Weights of a small image classifier.
Model: 12.7M parameters, arch vit, activation gelu, moe expert_choice, layers 8, width 256.
Rows from block 2 of a small image classifier, named by matrix and row number. Rows with one number belong to one neuron. Each number is 500 + 50 x the weight over its row's rms, rounded and kept within 0 to 999. All counts start at 0. Numbers have three digits each.
After each neuron's rows are labels from the 100 images, of 14848, where the neuron reaches its highest value: "strongest on" is what is common among them. Only what is clearly more common there than usual is listed. The data: retinal OCT scans (Kermany 2017). In brackets: how many of the 100.
# fc1: MLP up (model.blocks.2.mlp.fc1.weight, 1024x256), inputs 172-255
# fc2: MLP down (model.blocks.2.mlp.fc2.weight, 256x1024, transposed), outputs 172-255

fc1.127:541509447529532495546523556469604512439477514563511515524468470534442531425537497448486435469539589474566492453491507458539486451502528470450495588496522561553513555519428472478561507521524438586493412583545432452450441436549438444540482511507387511522
fc2.127:490515466567466485452420492558552475511496531528496489427497517544458540574506437514484489513501493529529547453586535569571433513454553520534437491583481488446553512472521495455466571543545478430508480380322507524356535497522442483484577550517449608532
strongest on: finding: diabetic macular edema (30)

fc1.754:524498432564597538508460429528498478536497502484566565572509446451437545445541467477492551472589512519435507459514453490452461424495551497566491386512484474408512548494517409445505449527440464557421480512532519557491458507476515390510569496509404562577
fc2.754:501511525519405464485478440502537508485508545523482483497466463517533450563524500490499491524482538679434587496494530484524521489459464512361458430625507533445374509486458479486537459524490465465488466403466541550573575520472473388526480443524537515517
strongest on: finding: normal (93)

fc1.585:534424499507494538635452512460495470519503391544498518578559357468468492524433491448481567527457524470430464514508485449585504439576492470456440502510573537542478453558508506447494479522347429448470466526550438445537496495520534491497440550392495556527
fc2.585:502501580447509532546537541479533542464470560497494558468424508507462534470504419549601407477494544478569573383411534534554591510535437494472478558543458470546573516429516522524443554490523376407475447535491511510544486504526528536541551570450440528565
strongest on: finding: diabetic macular edema (43)

fc1.130:474595430452509524490380556593553574420506512579524558580513436588561404480531494499488449526496574554544500470460568527504508462591448486529492464554511476537478541466518455515549499493448492502505537476463525567441481520456602478398413518471476534467
fc2.130:445500532493505564512456455493603469576453483442408460493543538471485448645420475450506510525502518413513489501432451435462472476462551585484411395434442436513529544440528475550453416505588540591456539502425505525521529531408522499505470530573368560616
strongest on: finding: normal (91)

fc1.425:578507461512479526498658441552560472483487521560539508542500507499483525505558428535471575585485463583502583469554459444536509520536451469605553463472426483495513530499488390533410433467595615477429569535553465420433458534458462510533385426567502485431
fc2.425:446524515477467415474511529518533528416499611571583492572502559511488450458532541551492477488454505556563477469503521458498536486531533466581517563501462519494560489490434476557533455494471462451594546571556550453534534512497471587482481555473442513544
strongest on: finding: normal (84)

fc1.663:495511430520527398433506580447527501499464466448581509573466419569409492389577501474569526577391452560504499416514530523526512412517501447572460416419434513470510475531451445551531478471485451495505526589546542481587535441526504413472510482568523528427
fc2.663:500530524525550579509417526400600476582475486526543418492490445451557478450442609539544548502511533521530539577507551456524553403452529581506463473458503630483481449484563533534476461447471539500577471590580458477543504537504482541607558452398554469500
strongest on: finding: normal (78)

fc1.559:567493559446524411478477568453530481519517442475558495442496426473507526559493391415501486499434511537549548491453530395529552587540374422552454439426447550552583460461524467503534629505445496463491552467528487423475437465466530490503458517451521455557
fc2.559:414499424604471501468497657474521530435423534513601527494424474478548474538512616531567473481524618538528499542573497627426548476491525528410578516579505578504487521540604530561493410451479452523453519519489524489477555558519476473512452556529436535417
strongest on: finding: choroidal neovascularization (65)

fc1.269:528552519616474550510502504578553505442513461466538467560422480431434554483533518523518506537501485557465443536509423471390511518584474573514454531508536587445518515507534462603500454436571478506476507584452498445444413506589460427541422523556457470488
fc2.269:471501523382549443482511356469423461530573379547485602509664483500470443514587473496460511506547448551483543408456552397549588495457510475531560491420470522493536476502462587491574606601438500493484493480571559469453557513498459596524450377441472465499
strongest on: finding: normal (92)

fc1.518:450414456564497572535457464449458560515461396546581505532455437549521519560524545571530477440500452468540564516441457475499423551458436504454462453541395452463494529552454406574531542548547417476612557431495501509480468475539563468446555571533428518497
fc2.518:560543604412445585527456519445461547554511460403563451516473493513522504408497445534545555520513448539462444516434528486489524524557471451570467443510462446465443497558514409501526506552440502551494452516379561548532563526449457527452524509583510485551
strongest on: finding: diabetic macular edema (46)

fc1.233:447550488488440536562511514513505461532451481517509454581470525487455471449495499511500512507517589438458400554462561541492577516503512556489525510457535531532559522542371464476560641486532534523480500504498371533539459520511475474528487459521536374447
fc2.233:491465553545511569459612414450440563391596512395435558470574526551512538482490436505473489456396408470490365511515504474438435464510496483530533573446534501474514475476529527506478481434486522419503471515505561425424349435561470545550598496521585552563
strongest on: finding: diabetic macular edema (29)

fc1.653:569523417469634546461443503509513526502446499518516522567498483517491624490507509470548519499559427540428524467463554606552502539505442505628438428561494453497486405502389425484485516467482536427575545369512457546470533499524481452426577496475504620496
fc2.653:432436492445523438442447455515470540449450466441481498567366424380521553472535568524515536540654527410532498545556475484474562540482379506441576467465396476431487441496458567550376484500481605485483426439534512524533430506514513451499435451475528523537
strongest on: finding: choroidal neovascularization (62); finding: diabetic macular edema (30)

fc1.495:548531438531401527539425493452485531363611469554590465517497570484471515481473504442506557528575613519501499470412499419509499525508559578503560555471536556570414457543600456475474481483522417492434500570512454495572457490495480460471548548483529574501
fc2.495:465563490527538529428484534510547518558480589495550505562485459548492451490631471477453485474538633562527554441556571395486503484561497538537518544591426499530504437456592446557523473520523661565437557560451452485414477476489519472465479522509583501595
strongest on: finding: normal (78)

fc1.265:659477450611557520489496612469470519556493461447508387493395400488536606483499518523581482510483470499393459442577542559506400447465471484490533557534536561466537570424463548457460573498498451624553491582479450545584529450523560433426469458530518455545
fc2.265:518512584463570468471520542528520426428526423529457441494536484440573476496434504502502539491469380481490522479495410480448466466387485422504421507482465461519549491540468501554576539440507475434494558505516518481516566527566419515496541435437494560597
strongest on: finding: normal (87)

fc1.706:493517531478590542398658514508536499511546561590582505544607478424419540497494460502498514474431517505495584501474359453496448522469480483543538481521424476440467505537581532500498493514416553488449447522496587570446483472639417415524552529469439617512
fc2.706:506512398597516474605488562520511442397475510481577531464461382509498381464493540520470476584435478512489483579481528578533538461507443504501499476502493505444484447464479538459590539541560460421477452573620525549486487528471539470517548509491442467437
strongest on: finding: normal (89)

fc1.736:551404506559502476481473495414513401563532487504499436490499466611516543524530557513583473484477511494392429461553518427435472531472566492505498527543447442478463579451456540486542491479607541479529463543436503548482454567520423486461555490483403467450
fc2.736:486576552541548493464412510623525433452603464539516480448500442456510515500546523436514417466604590470488430545539483577486537547462503520516508521476554506562415498424441474562573513523489470502542553510552547465485541531485462603565571486454511478499
strongest on: finding: normal (79)

fc1.659:539578514469481493437500455519529527490460447546515516457497483543358465534509485631505524489487473415569538525524480438549504546470531472528452574558551505546517463471501506492410413449503532548529498549405482602467503622502563402571564443583414567483
fc2.659:490483455427480583537427493491463547417480425424509525533494533438457476569473457428567599518494522530423458523543559491427532588502506462475482443437590480485376508585541543478556455564419508500580503523511515632504502443489548462532460473453539500499
strongest on: finding: normal (91)

fc1.730:551453487452561379608523538489499491473576455409493536437530515420428563543522564520528591563573427493492514562470505479471474514498470496495504499464506592540480502534531535454507466441508566485490546467447560453512508553580556495520537539456476529527
fc2.730:413577572576564508540459437485483482395622478548576411483469463523483598572504470477488509508509501431502604456530548518517563474485498558449523484474477482545481448535454531620490580462563443359505540448530578588581516473493465511517647528477415515424
strongest on: finding: normal (78)

fc1.282:473549443412567519523589453445455465454501452469454538468572536512365438571495539377600574432453490498582535506565444546438444486523474540449554439546514565475508570463533491484521448582568569504432594565453473518479416563568532533508603511459521448517
fc2.282:490559511504561434509452483520432444610401398531447516531502514536469610464509479499547443415511550565487472537499493548516428488524418528524518504527522497459486494548472465499499420458487462463473471540443457543431608495518524506499446490423468486490
strongest on: finding: normal (79)

fc1.216:498475484532485442528458528483377517490533580520466540513503463545467503491552594445536516477477470484498587463539497587441402411511477442492424473508457497504501475537482610456343528520559475562454473583568476531503504430497588427527512513454480516496
fc2.216:517440446518551508495483542485515516492548460490487535584620622502507470467438442568444549534508533480441473486442484487508480520427533603510440495513544401496434468457563472453543444548486490474479509367474506471531510572485446494511473444441497524507
strongest on: finding: normal (88)

fc1.135:455519437561463481513476441577551586443515464436638529523582502466611546546438421456537448503601507415465496477505546543540460570422446482455435483522492506457476480548563580447543573496437569494506526424621539508467551543506457440548528489415461525468
fc2.135:565449434450508515472567529453497544462502549481573537471580523554402438490539506490481502515499555600546480547427498442383425504551516604555553558505531465507422619497514505540545550595491480536390476545399505466494523432471456538446481494413521459437
strongest on: finding: diabetic macular edema (46)

fc1.724:454413531573494510409560522538522565514461489444554566513512561523488500562529496462485540538555557513526483540457492487520512454492505472525529513577428490483519526509445420531500515538461455456510405487399548498466535465451533500494533509435534515629
fc2.724:533555523516549520434581557459530413443430538544502534431638504558509460436463497536506506506614585528535465494492525392477551509480480538495534446410502536415536539505476466449592510502480467444499535545432481505475443616453480498503525495460538540498
strongest on: finding: normal (83)

fc1.382:553491459433445489565527502487425461495475558500473500579609590566524640510543586537592593598552485564579496429531559459551553504613478511578557484498501637475528517510578476483492554471517489441449500524429453480500474496406504451509425515492505429566
fc2.382:545486437509503511486476535480413452411516418476505418583515553501587579487427501491529568473446456523504473477659536432544439482483497508491451509436505443515514450482486600418488509449542517507479515551534510514518461491582455506494450467480546538548
strongest on: finding: diabetic macular edema (30)

fc1.347:470479514462483489511402583621537475525494576465541423470520411513476509550529415504442478525455617522503517485461522541440420604527418419548468509532571455427471479481491542577518460459500580472479342529446530519484544511447460504438551533487573517454
fc2.347:530554415483439578404585593434487517461516468486522544409456411424450482522501512466546534473436562484408543463421437561609503446513489489377531496506483529450528478455465538515505588476532546577452538511507536538433497532605488522526561451442497570568
strongest on: finding: normal (80)

fc1.415:526453458518466540548485456597469466396470533528563521500485462539422469548516579461485506410473606455575471491520443577591461483413457494458497536525454507568463507489464529485502553581557452526437493550589466463493472520470531546530521515420470587565
fc2.415:481479455502552518526561483537551466468525430445443406525381448465520508586522419477491433633410480479435586529495502503470469517472455495584518529555519407458458505514471563478591486450468521479575445434502473420483491535546534458492596565594478508502
strongest on: finding: diabetic macular edema (41)

fc1.175:607581484569506440553525512468491485392485506458498407575460519570504479544538467578537483533547429350469489500467429527467496536531522522524501557483512578483493443452527535493488461555519399549459510565468489476467471468529542433491462471517519473551
fc2.175:431570437382614541487416361522474525602525501438541505539520568414435604473590484446493511403527483541540456378452501415490464541521496434504499558509472505503512595503484562572431531583537501488441515492534458488421493517449456470472459399533480536493
strongest on: finding: diabetic macular edema (28)

fc1.2:513491467443469437496528517529487633502500451484472532571486531542551490519513409464545518556441513478573476522501539463568426458563453510512441527520475451494476464504640538454491550445391530483581484552430560492400479460447441516398424486523517527520
fc2.2:438579530419563560572389454468523570450484572488539459470453528578516559563530541452485475567521539393503547634551539468458490489579524489555543425567509536452506505532449482412562541564557529562535522435517467487543547489457529534512493433444488512506
strongest on: finding: diabetic macular edema (32)

fc1.577:409441451515559515513549544424504575514432523435556421435447538530498535524522453486505519523464542526539555467563445592467467374496446444390480422501440592537493521550573554486480488638531491503506473547394524475527561541526576550536388450393495489559
fc2.577:588525583436474403459466502549475468534423412565526543538465535528568453495471483499460502488484492391567444475505548457551444492478485496557589593590509504562486514535415455447516581469480516434485535462450419432498522486461447483504644528545506435475
strongest on: finding: normal (83)

fc1.646:512414523499498532562475523505527566499508583586573541490437525579438519341603544461459556596566430567503556568471444553485496446477549546509563460447444474481510442509470528477509447461346434402446463545493430449501511464415458531514601551510502511494
fc2.646:485549460569474534499503506444493494443521557526610530560438443528475469622452453492521452545544463430493507528564502424501592452509443537562501450499512557417482449458484487422406554462519502462616538438516470553406483516448504487474371463485470409472
strongest on: finding: diabetic macular edema (40)

fc1.248:517443507552562499451439518500476487438534451436575586568590539533417458466446520504540527491360532513512551396581486519444519445474601466523614561515546544482535481446476486468510512501395599501536515615502499644402506492416440516540453389611465491461
fc2.248:497602457502499492496546457522444508581464520560563477595460581468486462493562549473437441568578541545526482489515466492461389499562508520499544515517474541571478493477599500441414560505531475566467545516479609434501491379480490585527489609605572469545
strongest on: finding: normal (84)

fc1.734:431565443397455565582479535459407480578552498550536446510564525569457513471391533499497568565455485528463542552389476544517438437527466526527582445600532505591553434464476487477586582427521478486598512463466456491506621568492593486473556501519462533536
fc2.734:456584453464398537434548490492486442503524626549523445531522510447468567562422468447483509517424560494581538566449556579482510432475492472429454486499470455496497574534503485483601596477534566596472459465480578475594557515428532506499538532480511574547
strongest on: finding: diabetic macular edema (30)

fc1.434:439450517536494509543366431518499497514490538518491516572491520446516573406482501586570378509423556506520452573443546518474505467483481538472640545497508435475581513493515457439539543470457484569496431577469604496560449466468485469425624370478482476546
fc2.434:417521478473551493473497475462426501622441386524575488507596448541489444520532502476451516481544476608398557519491443526506549503516504497489512485368455508520508477471468443488518543388524458498524443493525399427564519447454482483524536491474491484526
strongest on: finding: normal (78)

fc1.213:437645532466472457527570484518512453460478493499514485519579503541444426412443446559527451541416597528542451481472544456567432527574492495504536501501575505569471569537499536442503515482513502512524447570454478568522519451516506523468580501559478534584
fc2.213:524556495488539532499507551499574493554541562574551538576519533489472465568571416521451505488540485440458554548483526456436452513472512465480565434475453525544439415531519514456523540486478501497600463451486509531445467555503469436488511545487495521561
strongest on: finding: normal (91)

fc1.601:494551430548520440425555544475568542438616462559488551524524477499413468515471694481437496471484456495532527571513437504541459589527461419487496588549524502499555438489511572579549431485419464517488474562458573494542530458437564473439549520485576531563
fc2.601:446505423507513469490579562511546432616479492434565450466521591500506446507518480506435517556408589554484449373467584540531443454493499463594503467514461546549484498585429518471554527508540553494600483459576463487459457482560524464534555521526483562534
strongest on: finding: choroidal neovascularization (75)

fc1.748:452534564540502556580485501489488574427514535506484487421436539544461425563454454497494584522409491460515519504530477519438532512536511460541551543512427536522508437624471458517526480446437498493539516488513422497528405523585497479398563506517442425461
fc2.748:520443456492482342539500504453467411476433578564431464497514450474485529409419478467494516529558524467516370464540517458468513471449539496481520502488503472493517571513432489563462622550518483527473603474463459427466477507569553466440495458546556564516
strongest on: finding: choroidal neovascularization (62)

fc1.159:392489506510466480490487593444472544530539564456492598520529491529494503482587459418531571500534532519527532599548552464517414501482454458465501583526436552512507441423431518522441581527500546504501459499515454532506425491504392586457514535451504588528
fc2.159:514432450472482496509509568550462510441570410540575412524495496529512588532473503515436432460472520363477555488494489521528544498481515575500499552507534487467456495487532545454582530532526492517461507487502471482429516488480472479550449425500427501530
strongest on: finding: diabetic macular edema (42)

fc1.277:433572514593439474535468507507427523478496566509506584474491506467452432432433540534515489433500605467491481438559508529525500466554517496561431480470417533480386453491534459414452520507631508536484486495516452506568462506495552502391570520563462471397
fc2.277:474484647397502471421441483495447513578424464548450565432498493556456450523459482520517539544485447512583503522474534458431466552517509499493545522448527508525530488438499476554556490375441533562385536495535595472404494383482481426546612499438522518544
strongest on: finding: choroidal neovascularization (64)

fc1.375:524526584502543470397520459427495568540506511490526493519627514513471426538646552486486520575467534458495508437587445409506485521506505455610451463431473507443539524482544490536526388492465560527538536599508491539346463517608422418580511447449502453425
fc2.375:590438486490525450425443563487531495510468542367460465555434437386514544477522583602416451433536425516498500566515587548533476520564458545485481557458493374502494514479569474400438522448510533496416556531516494463477463522424470477557499380419517516519
strongest on: finding: choroidal neovascularization (62)

fc1.299:473566513453528505456477542524574488437488412598516478486525458443494472593477506497581480538452528405522566510548497472422427437527473460488502533549510446451504428461469516528486470464529545540492542423532505439444457441434520546589514495522515506511
fc2.299:429482474506515525478490566465441475536500523563528384566543395513542500526553477437533590495548547419544559457555413471464514495424462574483522585499402479505456532501462483455423524459539551479495599479513526470454514521459494565509422423469496400573
strongest on: finding: normal (82)

fc1.718:412548534449477511494396456457549552491459507576455485488440499514442540476487563472498402381481596518503492567592466503375539511591472492499455443543564572494460434443508503462475500490450545472524535497385499426495621471515503501546485533542473422501
fc2.718:502517466555545510507537506457461525527493443504478571503515541496644481561503417520565537561488526599557506549502436448439473532435526540509464511549565480586538542487489515470584541493520556446512524508492532507504511531554478492479502546548511434475
strongest on: finding: normal (83)

fc1.404:457421485489573387544525522519537472429559475516461578471571507545446550545516501533487543429564447623529526345505469474492412467462463561589399515576501468425442522453557614494454593476479505596528528536375525502480476551533544445512470486544532552434
fc2.404:530482478465525589518430447525477434533451526399604502513418506491565563444568494485435536490528531537454509475520445476485554520484474486465495505538395453537504506557531433466451552492540449478515466428562441454491492476555461490541667548529560535526
strongest on: finding: choroidal neovascularization (65)

fc1.298:486478521553552592465508422451460461504552511561507499525516519445528474553573515553592446455507535430515483455520608527501531416457535466499446512473518600461488419486407471496482627497573452552511553489498397439571498430478483513423490500492468482498
fc2.298:463452524472583453508516505467499428481469528436474584483647519496514445488444417563480484475517502517472504470534466489558501542513413419531513520454459494433562506447427447556458524448493510614522502481581520502418469491490537497547494607540495428453
strongest on: finding: diabetic macular edema (39)

fc1.719:522516524400631398562505437488483502452480538496545523504498620436572383507478516496467476494442524503518487488527486544564474496416411485445459570516449562450442583467581522468510644474536425452399398584491402440487404540544527489520488448550458504533
fc2.719:484466470480492495442525496520459579551461527480479512523493480469483553555492432581482525422520590423574576493410486565467470497424508451481445467514487373419549497474456458519524489545376456524522441419505488650501414511452522523522555460600423534477
strongest on: finding: choroidal neovascularization (59); finding: drusen (26)

fc1.492:426510489576448504514474482464550459426457521471483428509509419477453526557464574533532462467464532475466501478492484567473467461399406605434516494498515563498523465517528522487446507521537430540491514502441472507536501505468523521430484497577534521627
fc2.492:590541494509516485460476328456512429590561464452444528655475500481647540524481500482501544465536491492602491514525507540512577501456562497508530518462463510575425494475525514548618698537524539527472508493585476412630487521487519440488556493408554460463
strongest on: finding: normal (82)

fc1.572:466428537435505487554529541490493425534518576467505559486502468556550431539393496508484463442430466617514506524487465581454510494488521506557561387493497453470537427474539448562500516378487481550432525467530475502580533452532641501489449466514494528504
fc2.572:513534480498444573466542526464442536491612484520576580419533531438548458537509384524524459502482539390474431421464561577488507468496584518409511477487451477471576483461525471487609547440534513414521425490566509551463569514478476524492592474555452458455
strongest on: finding: diabetic macular edema (28)

fc1.489:429444476464523471552553479529486491407407486435469448507473534432551420490500473549580512414627509483529490427465446467556427488530542499505524576538497614527445495535483492477506538435522389497488450552507538536500614382501541542552530544554541477506
fc2.489:534463543545509528473465480548530438494520507499421529458500558520559521569510422526394472577579536473511496572572487517397533512513542401641462507542527422538448593539565526586537474439535560502488601515454438554493409528526544480457477547501539467542
strongest on: finding: choroidal neovascularization (67)

fc1.674:438476499522606512468512487509482555500541631581544563546492485527468522536507491570442528558426518474507483477531568425453475604489415440623516431519482505494526452478479442488485548540529520491506590622572552471529517393507440483579509481489561462510
fc2.674:485535460505449485558371524466549537524496585512518499561481544511491630445525493539491641392593508556533471422465487510538457519463391490545528509411468511571519528477484409506472484549552484492462566520502528500582428520502515589591493468554484475503
strongest on: finding: diabetic macular edema (30)

fc1.280:433464478507525609447498594511582567491437444408497484475501527548546566485579483531526528513504433556489451454461400530484591477573480399511558398591481531509372484505441506524445551546415470514441589573489462494597496534391512423501478490513508499561
fc2.280:505457465525466510540465446520497482450523496392582537547409457426561572485504479392666437452400492422514418499487508432571426479549507502547452504498521411536522451519606493511443577456547507542475326493538411505513513543502431451518516502490451514547
strongest on: finding: diabetic macular edema (40)

fc1.217:466472532390559473420525440502615540490482504671609447504585536477482475383497442598560523488533583515449513578516494480476518456503431519525478546530501537473548480513578527503518511474514473580455515565391502503541598483478483447487556479431510587442
fc2.217:479548468510486429473481487510525508482569530421484576492545532579550503486494526513538580460442504505512514514387474484468539551519463555554539356485550508515486531452462498523480612476414573543566512547521532567543456479469487439469559581484597391538
strongest on: finding: normal (82)

fc1.240:493398570543488458428549454499511623491530565438480551493570547509559453495541465468471433544479447535464542515539508479536537466523512516470588491524583575432495549454504482509500524579453581465459407446553487489588498518476491541403418543529480470508
fc2.240:545610557448496501524545525443553505456445506461537470478535390519544515448539521442487478469517499420443471562480423453514515486476540542549584470528435637500380528488617456475488587418502443492473648482402465487450436600509447487415505499503488572503
strongest on: finding: normal (89)

fc1.209:522598514470531502527625502537498405482490531522471558460538488409452520417442513481552499506493433464482442528512538404481542547446522452573512507388564559461525456520440483492501505474564541451510511610503556487469485429423483532432568541539577420545
fc2.209:537510567544568472524513494505571509473538512487430452519511516518508485488492584393504502544647536503407487503469494457479447506442598490469573471584465589432470404461445518448577522505481469525611456398581477548603446511520511578508450573544485455501
strongest on: finding: diabetic macular edema (45)

fc1.759:454533560509487476403538508575407528475577476409594550447491406498488501542503487444431480481552428479457487496436483603485474452616510551562552410451533405587494500442526415518502426430526538517500534520485497430480456563480565379433523468545507523579
fc2.759:547566559451486442447548522448473499533430556511554539606432449482460578414541502470523477637559554532543495487583603448514524466430438483504477543481568508491576470444508569436563506469488337449492492480493456540513497487532469520470390530545408399558
strongest on: finding: diabetic macular edema (34)

fc1.515:501479397557461489513445617604518464501523496477530436434484432521445543478471459487520414569495493414537511506528507444493558462472514510547508436481493533576511468590516584506478487519510475491432411499535487480438395587437531573503488532540499499499
fc2.515:467394465579513468528572522461482456519447516438569476498611499501522520496483536505520446502509638484438395450529486485543539518522461532518420504477384444446407438473475485449489592405463487579441429538441497452519511499425556495474454593490559561556
strongest on: finding: diabetic macular edema (51)

fc1.437:492471511515430616537497472495436420473439502524526499510418424502502388570499597497512573476551388409479477517523413486498512522530573350461542531568477478561556501510440487393543498586536472562418553509518489506467485552497557477534438562540556495498
fc2.437:596505474473475455574496504513534465506489484613402575501543489554482485489535503500568455533522480574496461407484486525503477495474403543707462524546520468524573459493521507500421525467478517372533571602599517568466545406515529464618592543453487484476
strongest on: finding: choroidal neovascularization (97)

fc1.267:469360513466513547408555482466381524477491527476526535505554528483497520432429529507471511471461502503543566476489414485523459512543524459467527457495417567495513603461589484489437524438492494476523519491491546576451492531481423493524514384541460439508
fc2.267:533573484485496475567525491535457445424464441507479465485519516526414436468492480584423483544570432479442533515374447449462498480600542539529425556398479454576466418515484470439420482429503419606456525524576572497410500467493555451469486496508398478482
strongest on: finding: normal (86)

fc1.713:407473549564526503651445534634567494544528442524422481581464558472563404446464476509566550530490473439495494390508441492472542465496467529491478477434530601553541518583482473434463501502487507424451493475409523494531530477317460620460573448517546474433
fc2.713:508514502410539440566428551530544557591416530515539576426427501488417476475423502447429463470506479541492449449482536509523462546570492559525465558521484421346551541423553539458494504508569505540570491428547497499469466458485575499528571375527396418485
strongest on: finding: choroidal neovascularization (65)

fc1.95:535503544513511543499559533553524483478492525417459504518490639447473558498486412472514503514441561509527524494543440459528468578457522462524426530551427531468449455514385558455516444486464545454475493516542498470492491490509544436503546523528387527485
fc2.95:440483578441495493418553468569473515442421563449453526484551445551522597580448500483441515521502439487557546508515474532483456468482467572552510506507537399482546445582545599558585487573472480428478451434508506544538497572548533456542493526520492464507
strongest on: finding: diabetic macular edema (40)

fc1.126:439434552614512427531528439493576458544434499545486556597519489564503422469424524395477379435534435420446492496443516541509615457547465461511483449503459512503484520522546585517468510513473548545620491443496491444525538448598543487473351558541410507508
fc2.126:439427521563533524463465527501459496556447554506509453441505581525537441419442521413473484473568496430386609540423579538519452471505589511443540566461469498560581417489443506525548470394555529425623453493486466476548454563564437511462582495464417512550
strongest on: finding: diabetic macular edema (40)

fc1.323:490456479518473474507539534530492441507512512529571332360474486499566536461599384465492470503516557528528553401404509532518433499467475514488578534481563524567502362474476493544437576587484507524553482488451468432464496501421506583473493480503510450494
fc2.323:554486443516601531518503473498519532509395454544490498565466495488497527431474545491513547480546462476476484473534549499458612539399390381546392511474521489529472464497535537519564547421435534613460529490502553471580498464477398503518569517410468504503
strongest on: finding: normal (87)

fc1.720:460486391466460526521374463605482542444539479486479434556552484534523368371566511536553422472491481441521489501597504469581493490495534497489542535514480527521517484526566580529509574428586516488489367491446615397568487486526494462558572496543455466516
fc2.720:457494454430458504466494481493496488554415587525472518504513499449484504544463585504396471514510436388529593464550473436496465433460506628474429445521474507495407518401407410490473476511521545480399454489474464494518446528549505520519579516499522561562
strongest on: finding: normal (86)

fc1.200:481534408527533486414452516422509472416437527469575460536456561510504456482496458522535506534515544457422481502472504492588469496605504543510540459490535546531616535524500492461545479573506467510509520559436456486447517530458510511393426470423487512498
fc2.200:530492543432445482521487522483511469495556446453392380474594553584541396516514503465504540491368450455529491409457564565482455523554455518517467552494505484458424513417649524434474569541465406533430485543522457484480447473470467585499490563472464583445
strongest on: finding: normal (80)

fc1.301:491551499473487565447587384561517531480571493518467620448488435495443451409544523491568510561553582542470439481471492595663496504536485455549530492500537565437440469478544396513529521539549429462574463488438540415496491511501537499408500506486448486549
fc2.301:502466491509590496541473533484521503391452529469564435450573489397556443524523548515470421428568467398616515503538491495537494551569482519459564501594466534549451436515528462504460404438547492486519469522481420432460485411486406516581468561487495473460
strongest on: finding: normal (81)

fc1.503:505453506566599457564511574567575538500497522559547435635486510578495512567613467510507361497546560545513462456526496445471568455426461538512452494469498425498528525506433482513499493459515567448505459507572480539436532481441533475457516494550504477483
fc2.503:492543515505561503457524454487525429591476559457521535436516492446484580511552541574544534486566403589558534503483429433477475575517461715494488543531491561563575507455578520488469529529496467497503520453408531479515498477463410483575540399504509454516
strongest on: finding: diabetic macular edema (34)

fc1.392:558377508545510488433461551409565579373512542488562523628535517440477504477545507505531446456482498548499479420515565521383570453441485505510466502575495420438521462521499534566483472433600491442541555532482537533491525451549418497552544477513459525540
fc2.392:461420422529476465549475577484539465523589472553509488392481481444505469484442433415516585470532498463508606502566331505506484426569500588530565604492559543506470539446574487440378574547445473523495539500498459473478529490510639533512431519515603425497
strongest on: finding: normal (78)